Rows from block 6 of a small multi-label audio tagger, named by matrix and row number. Rows with one number belong to one neuron. Each number is 128 + 24 x the weight over its row's rms, rounded and kept within 0 to 255. All counts start at 0. Numbers have three digits each. After the name is the row's rms in percent of the matrix's.
After each neuron's rows are labels from the 100 clips, of 14976, where the neuron reaches its highest value: "loudest" is the band of the loudest frequency at the time of the peak; "top examples" is what is common among them. Only what is clearly more common there than usual is listed. The data: synthesized solo parts of chorales (CocoChorales).
# fc1: MLP up (model.blocks.6.mlp.fc1.weight, 1024x256), inputs 86-171
# fc2: MLP down (model.blocks.6.mlp.fc2.weight, 256x1024, transposed), outputs 86-171

fc1.756 047:135135110120137129133130106146130150128138107132129117188145167137122104104157153116144119124140130103132139072143125148142107122168137088105134120131172141113101120097133146135154126144152130150131127132129122147099098177097116116143130096112153112131137134
fc2.756 038:130142055092114109140125143115105141103112133118167109131159099120132158132185135136111114086087114157087158140125133126159129151139101104103135134146149146120106088112139138113160156118084144135135122140145124164146143116147117056151129098127152104134154117
loudest: 500 to 1000 Hz
top examples: note C5; violin; note C#5; note G#4

fc1.238 149:111100173139114179148139116080141136140149117097129132167163157123084154084157182107158139125111148110111106122107106107139123119187124104079140128149167103135121132079103130117151119085092154122086146146148102146160174146044160136132098131124147106140094106
fc2.238 157:107109168120109130150149124104105122077150144099133149086142147129116166119066113136135147152071103139161143149121135109162142088121163123108137128114056175094111136121151106127155106160117117160143136168146118137177119125096125130154136127125123119133131134
loudest: 500 to 1000 Hz
top examples: note D5; note C5; violin; flute

fc1.582 148:114036134126110139169100127110142152136110135092109140146159116118118109149138051141132127134147109136152089130120090133139109159106103117129131102099156155164126194125126136109114104128116136138112103131127090121123179184127116162131071110103123126134121135
fc2.582 137:071140171167165123135135118127126151147139125111147144183161165159130140113096136116100133108163122101153137111121111121140086164148173103112134154093144128160102167123164120113131119102105139114115155116109131122106151173103107139134143123140126134157136130
loudest: 500 to 1000 Hz; 1000 to 2000 Hz
top examples: trumpet; note G5; note A5; note F5

fc1.545 155:110108110117129155106154097123130198136116092126092144110132095140113079171117128110123140124156141091148128092088123114077119114111118105106164134180166125137121113183151139129128082107126115125065149102143125157118133112106142102141149135106140122164160134
fc2.545 166:117122095139114118157121126129155173086126132126094087141139079140126100132154115121146108120173126122198154113100125098099085160101040097125102135121133090141100115128147133125149119151130133120147153148121135105087127122164131085129135123106138175122147118
loudest: 1000 to 2000 Hz
top examples: note F#4; note G#4; oboe

fc1.711 137:126115153111115141151100147123141108160127142048109145176143161119101147139145096128149122135145137118141131106143145103129091130129124095140104139143168127124145143114145144118164139082128132144110107134151119147128151159126126143112090142109128132123136072
fc2.711 156:155133168134112133114136102101132173202145146121113124103114155125120131121124136126096079152113161133115111103127109133145127097098201155070136118128127149116120145097095131120147140163119108156089081126152129139126133144103134095096112131111124181136077114
loudest: 500 to 1000 Hz; 1000 to 2000 Hz
top examples: note G5; trumpet; note A#5; note A5

fc1.213 034:129149124121123108137107175107153119155131112156149134195119142097115072158107118115115152111101151131129122118108117158141091118163122096151086134126159121127104127141146136100110118109100139159084140102085139121112161148131090156139123131107139121137095087
fc2.213 028:109130157093158119076149147119109117162114102141146112123151108139127124127126120133095185158141060106097107132087133115125132091115156118090135148098096133124083102112131118094118100153093124129130153164137133162130134129130166152162158102098143130142133116
loudest: 500 to 1000 Hz
top examples: note D#5; note F#5; flute

fc1.481 130:134142121131138114138104119140158060161109143109121124121138146130133128112123134119142136121120106116128078105141101121107108152113106120092109123108113109139121160121106119109200119113139130154080124118129141099099157168114111137145094153129136124102125129
fc2.481 131:077132170159164148089159090124140092164122128129160111172115145085139122109099124112110129156153156113093127099089124162124160179168132111114112092103095126135123147135134137134126121153135121132145088150110117133131099122148134147151134128126132150134123120
loudest: 500 to 1000 Hz
top examples: note F5; trumpet; note G5

fc1.41 091:102098143133148129131125118148129158138142117156129133180088088131124096097127112118123128116140089109165128125133123102143103119121147138145159105115145114111115091127125119171130124115116117146070135130134092113103147160122143132167169133091118119114097133
fc2.41 086:137115123131106116112090138120127138113089120117121129127142111082132092124150132098107137189160156112132121128122114129145104172166124090117116122103158119142108163138105118143134100085133109109139143124096135116102113153157106130147142134096158143112097125
loudest: 1000 to 2000 Hz
top examples: note C#5; oboe; note C5

fc1.657 151:115151115126154123122113186121132165109120123104165114162156116116135099077135104114125129104135092130104116152101146150133150112167132117109130103092108138115121169072116124137123129139081129160109163135160123135153199155117115146130103129145133116122113113
fc2.657 174:123091135091126141115116143117100078141123164141145134125144058116134123132144110112122150139086081132227124084138137133135180143140151101109156111113122128137142128127123129121169127148117114143103161141133140122096118137135154118153134122115146112142130127
loudest: 500 to 1000 Hz
top examples: note D#5; note F#5; note C5; flute

fc1.141 060:150085120138138111162111148111136130124096119148108124164115144107098099131145117107093133130139109114146135110130120129147153150209126093111172103134121126111095180121152124116188124117141108125107143129167121152085158085143110141149109128139120116146097138
fc2.141 052:135127142175140143085155147112128120132130091123138122076136112136126111146128112124114158103066092123148124139113142123118072098161151143165136161164089151137142134132129133120153103126141145145118130105133149138153145157143128112147137138166113134177131128
loudest: 1000 to 2000 Hz
top examples: trumpet; note F#5; note E5; note G#5

fc1.408 056:132114137115117111102132146121124117114153111086145123119113139135129146106117148124130153138135084119146119093073152058136130125227154122106143112140167131159123128098136137174153113110118160105116154126142134134132143180100110099138094116153156138136150139
fc2.408 045:154104117122098138148140138127100131161138138119130110111127112137118119126139124116125111152111094146054140139162147162115139096090088106112130127128096141094161127097136115128110137113133128140154105145118137138176166124108149105180150137035100145107086115
loudest: 250 to 500 Hz
top examples: note A#4; note G#4; instrument: violin; flute

fc1.739 074:116121099138146150120118128130122116134132124081131108137132092102090128166166163118125122098163131116151100107137117141186134130169138090152129129147138103105103147189119107148121148124123137138089122161151119103137177168117128147150127152084131117131120093
fc2.739 068:141135125102128135094179121114109141163138113150158121141103086126125121117126124132141171102115140159130098108097131118101168145109152149158111130127101176128130136122131120109108115133102124128102156159153150099146109162128144144133097134152114118156150109
loudest: 500 to 1000 Hz; 1000 to 2000 Hz
top examples: note F#5; note D#5; instrument: trumpet; note G#5

fc1.110 060:136109102110160093114123090146138144133124165168116117116126124116147125120148117099126126141130103147124157086130095117152123120177132102126128098123137110144164121118130130126176131114078132157037134116147126124130150207111106134143097126107127116123104070
fc2.110 057:108124130087156128132165158125116172107127104140149116101169080131135125137147108123136155110146116108138128123073128094103162084139137101085105116098165123093132123144125153131181123146128125080109156124150133170119123141149174146114100114123176123129115110
loudest: 500 to 1000 Hz
top examples: note D#5; note F#5; flute

fc1.136 102:143101135145091124132110149122131182109105135092139122143121086119106137120145110118144133128142111128125091048150115068089110115102127113156127099131134122115124158117128118127157119082140130123123122087108102103130137161113114119143131129129122100123143118
fc2.136 084:075128193174123146132115105166127151138116142116144143126123112147121126113142136138118102165168118115117141124109095104129075157138181122110092127133149150136144131132135141135176127066126110112137114121116134118126130150134120195169121121116125113139134114
loudest: 1000 to 2000 Hz
top examples: note C#5; trumpet; note E5; note D5

fc1.334 051:097141121140118154115177113115115076107147145197115108116127098146125102101145117108113139153167147135148136141154133123142117121115138135083183101125150145130097124150113132135096121136098116120149175121148134196132078113098126111178160133123155123145175108
fc2.334 050:157108113147123112129123098126123118129129125121110143124169134144115107126163121113112134128118115130091116146123123115154221111099055108178140106080114106131141113133125132122185183112118153121164157090147106150081114134148129081164128119086139144126113114
loudest: 250 to 500 Hz
top examples: note F#4; note G#4; viola

fc1.292 175:112093110123112146133099158134133132101155104145130126163117116131141103156117141115146128110134117110142112129134154112121141122175125112102131124103128109123123141151123124134139108100110111152114152150131098115133162144120129141125113140134133113120127129
fc2.292 191:101125154120157131123156127116137165108116139121123112180086111128140086133129122120097122180100150125130134138119124128133112141181103107087157126110126100141111123117142153141162117163106107118161150135178137144109122133142144126157081133121147115135156119
loudest: 500 to 1000 Hz; 1000 to 2000 Hz
top examples: note D#5; note F#5; note C#5; note F5

fc1.690 084:122143128130127100128087124117117107159107128123122132179137175122130119155122111128126110105144104116157105050161158120106086138132113111060151121140111121108095156200113120143121125123115126184121160091121113135124151095131105142160052127101150132121143100
fc2.690 076:061130086150085126129115152126132116146152152126134137111131117118141124123138137134124176091142161145208125120117137129120183156153135140085115122098097118104147169136118131109138151140139101168153187118129144113137133122113111149175140124122140156132121125
loudest: 500 to 1000 Hz; 1000 to 2000 Hz
top examples: trumpet; note G#5; note F#5

fc1.61 077:122148152143161124106093095099162126188094122150130146160105115106130101211145126126124115147150155115138135146127139141145123127094133124129147113149145133098113113140122144152149162112168123102141123151144148164142182099099120138156186117125136123125176124
fc2.61 074:182121146145135111138076178130134147125134142098125167132131112107118129141118118114127109125137096124070144163191132131126091115119063150179103143128129136168111129154141124104059139110117102118148120151128122124108132131137146109140137127154150131124104129
loudest: 250 to 500 Hz
top examples: note D4; tuba; note B3; note C4

fc1.39 143:131136143130106148138107105115133108179066133019147129142117159107111168159123054139129127122126122138141119174167132140159147144118119111133122116148127129132118117130109130140160129105116141129144107147175110122102122122102131134099095164115121125118145127
fc2.39 148:162134152104138140127148125131099110138141186141151119119118127147139120131147125115105112099113130118131094126134140149095061141136159104088145098088125087165138143133130090103127128140103104121069178128116133079145154153110122154138141134140136118146070141
loudest: 500 to 1000 Hz; 1000 to 2000 Hz
top examples: note A#5; note G#5; note G5; trumpet

fc1.441 081:153160142131143148167170101106127182126138143179111113170144142152121130122122142153179151122132074122144163111104110128089078124159135127147146129130118130090147181167130132095125119126092147141151143128120136131114152104097129148148146139116122114134099107
fc2.441 075:134109117117120152125148099111118147154138136112129148123114167127120161125135138113138176168114147144086169135125104126116162098156123146169112100122080139118158141108123124137166147103110127120111129174130121109156102100156116101153112137162155069145146132
loudest: 500 to 1000 Hz
top examples: note D5; note D#5; note F5; flute

fc1.60 041:110154064148153146127179135130122077148098137122187116193134106136123096083144120125112132106144109119165118186139133125141123118175150108129168100118133156111099172100153120165174131160094123141127158144159127129122146108123124142092131146069132126143126104
fc2.60 037:103125114122135125103124098111124144068132164136150141147151054139141113136120108149105100124116136115161088126114127112141175117153127124091134114099114145138130117088115115133098102154119115122138182096130139148153133106138131177172115119090146096133123129
loudest: 500 to 1000 Hz
top examples: note F#5; note E5; flute

fc1.272 073:108132127138130156161147138114125130121136121084161132177135144142145088057141141125133105107154137113152111197133135144136107131082148112069124135131121112123118120119138145151144127132123114152069135131142103106083147160118123154166125139138121146127110176
fc2.272 060:143120140121184141114113150128118156171103099147152156128135036125115141122097123132115130162069085141099095117124130121128091191136189136142134125101128158137138112141123159106135081160136128156105137180146138152107130154142153153163120142120096131154067114
loudest: 500 to 1000 Hz; 1000 to 2000 Hz
top examples: note F#5; trumpet; note F5; note D#5