Rows from block 4 of a small multi-label audio tagger, named by matrix and row number. Rows with one number belong to one neuron. Each number is 50 + 10 x the weight over its row's rms, rounded and kept within 0 to 99. All counts start at 0. After the name is the row's rms in percent of the matrix's.
After each neuron's rows are labels from the 100 clips, of 14976, where the neuron reaches its highest value: "responds to" is what is common among them; "lies over" is the class under the peak. Only what is clearly more common there than usual is listed. The data: synthesized solo parts of chorales (CocoChorales).
# fc1: MLP up (model.blocks.4.mlp.fc1.weight, 1024x256), inputs 0-63
# fc2: MLP down (model.blocks.4.mlp.fc2.weight, 256x1024, transposed), outputs 0-63

fc1.595 046:43 34 54 45 48 46 74 45 54 57 44 57 52 53 42 54 55 44 69 62 49 43 60 52 54 61 59 61 65 49 47 50 54 60 35 49 30 44 62 44 44 44 50 54 57 54 37 37 44 44 37 58 66 32 38 44 43 65 52 54 47 56 48 48
fc2.595 041:52 45 44 43 63 53 62 50 49 37 52 41 42 73 48 48 36 34 51 41 60 53 55 50 49 52 54 66 50 51 44 44 47 44 48 51 30 49 46 36 58 63 57 54 55 38 45 52 55 56 55 36 49 68 49 46 55 33 65 62 43 41 55 54
responds to: note G#4; trombone; note F#4
lies over: G#4

fc1.74 038:36 55 60 45 55 53 49 42 60 44 40 56 48 63 52 35 50 41 64 32 51 62 54 59 47 80 37 51 50 51 52 53 50 57 52 45 57 48 60 58 42 43 39 62 62 49 41 66 43 73 48 58 49 53 50 59 40 44 33 51 62 46 46 39
fc2.74 041:50 47 49 62 63 66 67 63 53 43 47 55 58 45 71 60 71 49 52 50 56 53 48 37 37 53 46 50 57 57 63 43 46 48 38 55 39 33 48 57 55 46 53 52 64 54 50 60 30 50 62 49 47 50 55 50 61 35 48 43 68 52 47 26
responds to: note G#4; note A#4; note F#4; oboe
lies over: G#4

fc1.199 044:53 45 57 27 52 63 34 45 48 47 54 46 32 25 43 43 61 62 57 35 48 43 68 46 56 65 34 47 71 48 43 47 43 34 48 66 53 44 45 57 47 58 55 38 50 54 51 51 54 74 61 50 71 53 42 51 60 63 78 53 39 54 46 53
fc2.199 040:47 65 52 53 66 45 40 47 43 47 52 51 48 44 43 68 31 70 59 37 49 63 23 50 71 45 47 46 61 46 75 64 39 48 73 58 49 61 62 58 57 49 62 52 30 49 36 46 42 40 48 55 49 61 55 45 45 56 32 50 46 76 43 56
responds to: note F5; violin; note F#5; note G5
lies over: F5

fc1.381 171:49 45 62 41 50 66 40 58 64 32 47 41 43 49 62 39 58 56 49 34 45 53 61 43 41 55 34 59 50 55 43 52 53 55 49 43 25 49 48 53 54 42 48 49 53 48 62 57 33 45 70 50 44 56 57 42 50 37 51 45 44 35 48 34
fc2.381 160:52 49 55 44 49 48 54 51 50 44 44 59 49 57 53 64 58 40 54 50 69 49 69 38 43 58 61 45 59 49 54 49 50 47 34 54 50 55 47 54 61 36 42 60 55 35 47 46 51 69 58 45 47 52 45 61 42 72 54 52 51 27 58 52
responds to: note G#4; note A#4; clarinet; instrument: violin
lies over: G#4; A#4

fc1.2 119:37 34 60 59 55 51 43 49 59 41 58 54 58 56 39 67 59 62 61 44 45 52 88 51 71 62 44 65 38 56 39 30 38 48 46 42 40 39 62 39 53 42 40 52 55 38 28 64 49 53 48 66 67 60 43 43 55 52 51 47 48 52 42 44
fc2.2 113:31 47 46 43 49 45 43 67 70 54 67 48 46 43 48 45 66 31 42 51 56 51 35 43 26 42 45 53 78 56 44 43 46 51 41 60 51 50 48 35 43 53 52 61 52 49 60 51 37 40 52 51 53 51 43 41 50 61 49 49 65 52 43 52
responds to: note G#4; trombone; note F#4
lies over: G#4; F#4

fc1.24 159:34 44 48 39 66 61 37 71 63 38 43 68 53 37 55 41 57 52 44 42 49 55 67 48 48 36 34 59 43 55 28 34 51 44 51 55 29 35 33 49 59 48 51 55 61 58 47 55 49 59 56 65 49 35 52 54 76 48 40 50 38 45 55 20
fc2.24 162:65 57 58 46 59 56 38 45 50 61 51 56 51 63 61 64 51 40 46 45 65 38 51 24 26 46 55 51 73 51 38 59 40 51 60 61 40 27 52 37 51 55 59 44 58 31 58 57 47 43 42 52 27 54 49 48 50 28 50 60 61 61 62 45
responds to: note G#4; note A#4; viola; instrument: clarinet
lies over: G#4

fc1.446 054:44 28 48 59 58 44 54 35 64 49 48 50 59 50 45 62 53 53 58 40 31 55 68 51 60 55 52 64 64 57 46 50 55 51 44 54 41 47 65 47 55 49 60 59 55 36 44 56 49 42 55 59 73 55 47 59 58 50 65 44 37 44 34 33
fc2.446 052:46 54 34 26 53 50 44 48 40 46 44 50 43 36 56 49 56 31 67 52 48 43 52 36 13 40 40 37 72 44 35 39 39 60 51 57 47 54 60 29 53 63 46 41 44 20 63 62 36 49 63 46 66 56 52 51 57 33 59 54 59 35 49 52
responds to: note G#4; note F#4; note C#5; oboe
lies over: F#4

fc1.738 043:31 52 47 39 62 57 29 50 46 28 55 54 29 35 49 36 52 56 58 49 64 48 62 49 52 51 47 53 46 47 62 32 56 41 41 54 52 48 46 48 58 59 52 26 45 52 56 63 49 59 68 44 57 56 52 34 61 57 53 59 31 44 52 29
fc2.738 037:50 58 52 26 62 51 23 46 45 36 55 43 53 47 40 52 31 54 53 42 43 41 71 49 57 40 57 44 36 38 33 62 50 50 57 62 58 53 65 58 44 25 53 58 36 49 49 42 54 34 35 53 45 57 49 38 43 74 39 43 38 70 45 72
responds to: note F5; violin; note F3; bassoon
lies over: F5

fc1.369 139:47 42 66 30 29 61 36 41 43 68 38 38 50 45 40 40 46 63 59 46 64 54 44 54 67 69 45 49 74 53 55 43 60 56 54 35 50 60 62 53 61 39 48 47 48 55 49 50 57 48 50 48 58 40 48 51 59 55 35 41 41 61 49 59
fc2.369 117:59 53 47 51 43 51 42 57 50 57 50 48 62 73 45 55 10 72 47 48 55 51 36 56 61 53 52 39 55 40 57 62 34 39 33 52 56 50 60 48 48 48 60 44 46 55 37 36 48 30 49 52 40 61 43 53 45 65 65 49 47 61 40 50
responds to: note F5; violin; note G5; note G#5
lies over: F5