{
  "model": "multi-label audio tagger",
  "dataset": "synthesized solo parts of chorales (CocoChorales)",
  "train_examples": 39062,
  "n_mels": 40,
  "hop_length": 160,
  "input": "log_mel",
  "spec_augment": false,
  "win_length": 512,
  "arch": "transformer",
  "norm": "layernorm",
  "norm_position": "post",
  "hidden_act": "gelu_tanh",
  "mlp_ratio": 4,
  "head_dim": 32,
  "fused_qkv": false,
  "bias": "none",
  "qk_norm": true,
  "parallel_block": false,
  "inner_norm": false,
  "subsampling": 2,
  "layers": 10,
  "width": 256,
  "positions": "sincos",
  "pooling": "mean",
  "num_labels": 51,
  "init": "orthogonal",
  "residual_init": "none",
  "optimizer": "muon",
  "muon_scale": "match_rms_adamw",
  "learning_rate": 0.0069,
  "momentum": 0.95,
  "nesterov": true,
  "orthogonalizer": "polar_express",
  "adamw_lr_other_params": 0.00089,
  "max_grad_norm": 0.5,
  "max_steps": 13600,
  "batch_size": 128,
  "epochs": 44.6,
  "lr_schedule": "step",
  "warmup_steps": 680,
  "weight_decay": 0.06,
  "adamw_weight_decay_other_params": 0.05
}
Rows from block 4 of a small multi-label audio tagger, named by matrix and row number. Rows with one number belong to one neuron. Each number is 128 + 24 x the weight over its row's rms, rounded and kept within 0 to 255. All counts start at 0. Numbers have three digits each.
After each neuron's rows are labels from the 100 clips, of 14976, where the neuron reaches its highest value: "responds to" is what is common among them. Only what is clearly more common there than usual is listed. The data: synthesized solo parts of chorales (CocoChorales).
# fc1: MLP up (model.blocks.4.mlp.fc1.weight, 1024x256), inputs 0-63
# fc2: MLP down (model.blocks.4.mlp.fc2.weight, 256x1024, transposed), outputs 0-63

fc1.687:133136129129118171108127112134166114083126131143098152174097125118132138126074143150132121173116099088124117151156131118126134136101131156103170125116117154121143162075137184119097163133102152
fc2.687:117126148166126115156103129146103146103091165115084087168101110123162124140143111203108119105135118132125157135079143144136162151131145128138144111114091137147134144106122155112143126153119107
responds to: note C#4; bassoon; note B3; note F#3

fc1.333:132125129147156132169153120136113146103150120153143159121105126135131123147153131139159132144119109103151120132152173141149123126137137104104128110095127127133137133090171131122162125097099105
fc2.333:140107158146087109119141149132086127110078114123166134097141129107119098067140140098163125140131135130106119118127134111133096146085140140146127121166152115152099156140133083135120093098123130
responds to: viola; note D4; note C4; note C#4

fc1.523:133093133104152122090158108120158168182140122109151133133123132102119122200127153136142133130144143118111162107108130117154144123115126125128114106160143139129136140113146151128170091110131080
fc2.523:121131139134136146197109127105134123162164093106126183102127098116094099115113106188138108137136111134140116120120142137121148118116121119098145097120165116130169136133103093142117117087147131
responds to: note G4; note G#4; note A#4; violin

fc1.708:155106140141170098136137105134122128102173166153146128161138095141090129155161146128110128126188113157134079127106102159138124139161106131131113129112136127125175113143146136118140119113102179
fc2.708:105134127096153135132129142119124140135117135109130122123114113103155131112068138119127126111110170170105110125094129138123125106109177149092123107100108138162122125119109099117131116094112155
responds to: note G4; note A4; viola; clarinet

fc1.437:090106101137179119092165163100100119132125132087144146148101145129128112188097128166159153137113124112119114155126143148116162106150141131124137099098123148144145144151145163116121116139098114
fc2.437:098110082124107143092123149125156097134134127106161120166116093130087168123140139121129142156089146141147115155134138140125102075136120137140120125085126109142137139147104157130185137127143149
responds to: note B3; tuba; note D4; note C#4

fc1.599:115152132134155153092093111146142124142127090117141148152126122143141102182097084132154147156159105132143141120094097133164165151082140163179147100106128103126134093119119148101122082117109101
fc2.599:159133152159111141089086093146105130078099137123084175157118161155082155177139104116078098107145151148105157115127133108136125115103073135114161162092106121115129138153130140089146073168121150
responds to: note A3; bassoon; note G3; note F3

fc1.651:167104167150095135203119135147121085158089125123139141121139096123143114128130136151138110123129156133131113109140139125117106118152157120110134117125158128117114123154148171118108126108145172
fc2.651:142066132083152118145100113090129090128132112110126157105131089151175122123165128137105108133122162109151139111132133128122067133122149120155135115185143105124158117097122101119153140099123122
responds to: trumpet; note G5; note A5; note E5

fc1.690:138128183161099130160139126148140124108139144144135127122113120147189119164115119163131111144113134157143077139143139122167096157174144145157150100161176153087131111116145128099119122126115079
fc2.690:152131168185084134126150107143092135151100141141092121107126180114138137116115098077135123130132098119112095109094110104138088121096145094127124063114143115100134140119124092117109104157136088
responds to: note G4; violin; note A4; viola

fc1.525:128136136117113105142123115137165136150134134116116102112120084112131113114187167128103094184146158143116121143129134132151095129175135129103132124131135127126145113103106147121157100101121170
fc2.525:116166152071139123121126158130146106103108131118175122114140108148144147118137108131125145150139131125129128122139122125138125107182121120145106127131116138168114123136165126097152144148126115
responds to: trumpet; note A5; note G5; note F#5

fc1.724:147136120122147139058147122115162150108142121068106155142146166124136123160096084138174165116161149110124118154097105120145174153076108143180149108176142154126154124111139140103123131144113152
fc2.724:155130130168124136109116153123090109117105178133100176093130104153100170126110118143126120140125128131163129122125154138120133124135097144114139136132123121129138123127110171126104106123114116
responds to: note A#3; bassoon; note C4; note G#3

fc1.535:139105146125145170081155117161124085100105139160140128121123142119149145148153115157156169119094120157093084128118157108120188115112103143148112110172161141137146114155128127119148111160090160
fc2.535:129153128124181127123141104146101130094121130135139151136126112079129094120107118155137150128144140137186136149130149114124100119086099110122130151080126137089158138121138171152129132125157130
responds to: bassoon; note G3; note A3; note F#3

fc1.584:101139121135146151128140130139104118114112133096130156168126165130088128164078120189116152149101154090124122138106108149121124113105141149157128110116135121163132128126126084097132104149113163
fc2.584:129096164156141119122147116114113126112158139123091163151116120148050115173091152169096117093154106130169170135172149093104159143143121097102111121126166133171124129116112150113160126188134140
responds to: note A3; note D3; cello

fc1.115:146116131148092140143157123119174141129168125125137138130114116139086114110155156141125105158123139107166113182123150129158133176157141118103144116121139138100154134111109170115158127112142142
fc2.115:129159146168121106168143112130104136115096129133126160125138136126191116111134107089098150137146088129116127126129124099112122128108115160124116089102121179119131143059154129089141125146118137
responds to: viola; note C#4; note G#4; note A4

fc1.560:093109115117122137082135124164110073136081108155098139162116123146152133105075121149126150191088108135123155110169157119142186127123131151114108093111145123150119130106122147123124113156085119
fc2.560:123149138149122159153103138135101147108095136131150124146092133108117111089132133146077114117128089125135142107075161149098185110155107102143142162134098136107111133123135160141095146165136101
responds to: bassoon; note F#3; note B3; note G3

fc1.294:115114115176149107159116127129141136146123095170142115115107095159133107148111086155155122110119101101123094127067152089100144108185097136118117118119115147174102109108122137144123133151087136
fc2.294:106089109143106135116092125157126114089132137145085109142103108099160079075122106121129145126151150135111151125099136106125164089133130100179128089118117107140138138128134142145133112081108100
responds to: note B3; note A#3; cello

fc1.153:149084094108147117104138124131149115109141119131113111104127144134126105138131095194158153161101138133111145130129160102116127138113102114106136105132149155149135121140151141102117134129131095
fc2.153:143134146129142138095109142147088144144130167147125165131107099135113096180063140163117117128159106092133135147094129114118141106101099110157120151057104134115133142115126201112097122158144114
responds to: bassoon; note G3; note A3; note D3

fc1.729:150121204119110126163171126148145136125180146110130122141124134132128087124113132147131127180149113150122126135162119128161094121140124122120123103157153132104160133161156146131133122134134059
fc2.729:093092142162107102158186105108120146135124158127178118134153095110158145089110127193147114151108166144099131124115120141161135135114147170130101121163141164103127134118139108145116109122101124
responds to: note G4; note A4; viola; clarinet

fc1.108:104121125061167147098175126100125136147102161081124136133137159131114111125136123147140174164173118112116168181189075135138144153111115150123118132109139140120148145116176148109106096129125124
fc2.108:132111110080140104109137122096139101144147158104096163146162101119052158112123147127115116121179131131127156138139144132142157134109084139099130105070135117128140136131108156137172093133122167
responds to: note A#3; note C4; bassoon; note C#4

fc1.352:120109157115124119082136115098130125139128135124103155137135117110130110152195100122174159129145119108113145181132105123193129155118115154135151134126115154108134150093143145130119132116130134
fc2.352:116149099121148119105115106101129118112120130122102177142150103116112197171109128142141113137148138132117159177165164132126168130099097180151116127070089127112138116155133190158124087150104149
responds to: note C4; bassoon; note F3; note C#4

fc1.176:144148143154128122154132110117144120147131170128105109131093094129151160164187158112132111177114141102151161089121079104138095088153122139137122118049136142151112118124140136105114114156152127
fc2.176:112160097072102143103144141150170117144188109142083115099141190144116116148169121177120135130147121107177107131137129134155091158091107156117098135141163116143116112092140139096133150166153106
responds to: trumpet; note G#5; note G5; note F5

fc1.542:114094143111117154112163140117153131120113153098123159133133133104118124110153095141122163128129108121150131179183139123133135138149117127135139110154157127129140147103134158124153135115147117
fc2.542:138160111136150091136102145131135111131102152130133146126139111121074148124149133167145112116114101138123171124131118130127127123136123193152130108074093147141174120141137112137125085128129125
responds to: note G#4; violin; note A4

fc1.504:111094111147157136173104134104111153125139123152159122153125127120143138131121099192149150093127065149141181063085153141123148130118136101145114105114134154149106105137114124101121108122131118
fc2.504:139101110116133155131111143119109142154122204129124071140112147111140098168113111144177152146147123129091107095056117124135140129132154126112156161214111139135117145131129127147077138145112135
responds to: note G#4; note C#5; note B3; note C5

fc1.474:086126156182139129188066141161124110114124106122148132149123140151170128122095098137097124099139134163150149098116167104131111146123147143119164109107145133138119134125094123102126132116136159
fc2.474:123141153174143139143116136154111121143114144154125086142137169121188082137116153114136151131137101118075154116095111080159111156119149127147134127148136115144113126081162101130106101141132100
responds to: note G#4; note B3; note C#5; viola

fc1.36:143115116135174127131159112091156127157106090124119116159128151125107145141141177138150135138100111154124116122125117096107158113155121125136135128107155119119102136110112134178130132148100168
fc2.36:141166104109168112125126127137121110093095150137139134135136125133137109136089149077123106136117109139111116153108150109116130149137135143117124152079071153169115149115133124121131128155107119
responds to: note C#5; note D5; note E5; note B3

fc1.148:110114120137145174100136122142139120138066113127142121165130142112168127157173134157137187151118148094079127181139116114132190151113130145143140119169143132107176154071144162154149094138095183
fc2.148:119159108130176128110115113108095129114100148122088117145119094134136141191137137157123130122158114120118152152145162099118179130114088123158139160146143124135134128110169161083127099159137142
responds to: note C4; note C#5; note F#5; note B3

fc1.732:113114135142150133135118145135154153084119138159136112136086096140128129101099116118126148100099136094152105150128186143098175121179146133123146135102121130106110141144097166110099137145132172
fc2.732:139117175089151155152129132139122114123137100126192104115115151115099131147151163106110111120153098139138148124111114093119139122141120139143128103104141135134087103102147089106129093165099104
responds to: tuba; note C4; note B3

fc1.625:107123126079171147131187125145136131079122153134150151162098161151161138185096116174149150154139159105136143111151137099139156125112123138126165139115154125158128138109156156103125092125114120
fc2.625:129136176153126110104154119156099128140108135148085156173106158131101143154142121100121144122143140110097124153138124105134171133153131141097101086101152131139128138114157094114094141136145132
responds to: note A#3; note D#4; cello; note D4

fc1.424:132124076145147116090142140112152119164117120126118140130161093126143127124150143115135144129085139127138123188081166116188157120144129090097102130118111158137108131107125133105141115117158167
fc2.424:122131099071131131120102175114137112112127100114166104116115147147116164162155128100113157151167135140150137153186126117104129116151127158148103171079113147123097118140135180116131124118124158
responds to: note C4; note B3; note C#4; cello

fc1.213:121127128102133158091161148118108122134084150139123162145122121149147151197118118130149129132141117085118150154153091115147141135114102131129149135085148156139102146070109141086126100131119146
fc2.213:123137081110156186107123116128107132093157115164166124157136147143081142181123151128144111087172120114134151123154155094106113110134107073116153108045103133113165120125111152111091094123128135
responds to: note A3; tuba; note G#3; cello

fc1.154:099096113130140116158119131085139161106052143090150126110082106118147128161134129148135166147126126066109138137148074125129157139091133152106133148106149165145136149111142144095106118107121190
fc2.154:107107101037154130106113141131155118143128117106120143123138092108093162173157121097125117145120147136117118149169130100143127102124121129108127128101149106129108098158110184109193130135099148
responds to: tuba; note C4; note G3; note B3

fc1.66:164098106142186126105114109135138104094140114109102148144111122117118114176149141168111160162113111103138152135124108123149117164137154111109136126152148142131167148114138189147103110132128130
fc2.66:106119093128119098157155125117111108130115140097126105146128117120126168181130121124128120178131146128134146133166133145089187138120119161121112155087106134167145123134125125168140104109112150
responds to: note C#4; viola; note D#4; note G#4

fc1.130:122092104101123117118164111133135160087120128093142117139103090143149150198142173122168126213122094098105135137160109115125135116163110130135122103076142134136105120149145146132142100117125135
fc2.130:111120105072100133111163164119140096146148111120193107138132140159107163157184121116071130124159144135171166163154129179129133128101115121109117121086140125105116125166120158112157106185155124
responds to: note C4; tuba; note C#4; instrument: cello

fc1.326:135112134137125159159095129150136149117083109137138138171108101130135149160129144134135114159144110121105175103121135103137128138139107104107137097116126150149128097105067139067118101124118152
fc2.326:128157178084073155126109160149075112101136131143121110145117166139107085176170136133115141104118094133167142118133146144155099146168131121142142128078109140153123138113141189117104124162130138
responds to: note C4; tuba; note F#5; note F3

fc1.112:146123133126156128075125117094147122120107113093113144137123123120130135146109127136153162135145125079102192124122109094129142134113118133122128136137129151123137121158149176144131134141126209
fc2.112:133148113119130101141122118132111122100117124116056155110113083150102140109175132133142133138139114133141147144150140113097139133124088140122113184050132147143112083124155176083156136130133131
responds to: note C#5; note F#5; flute; note E5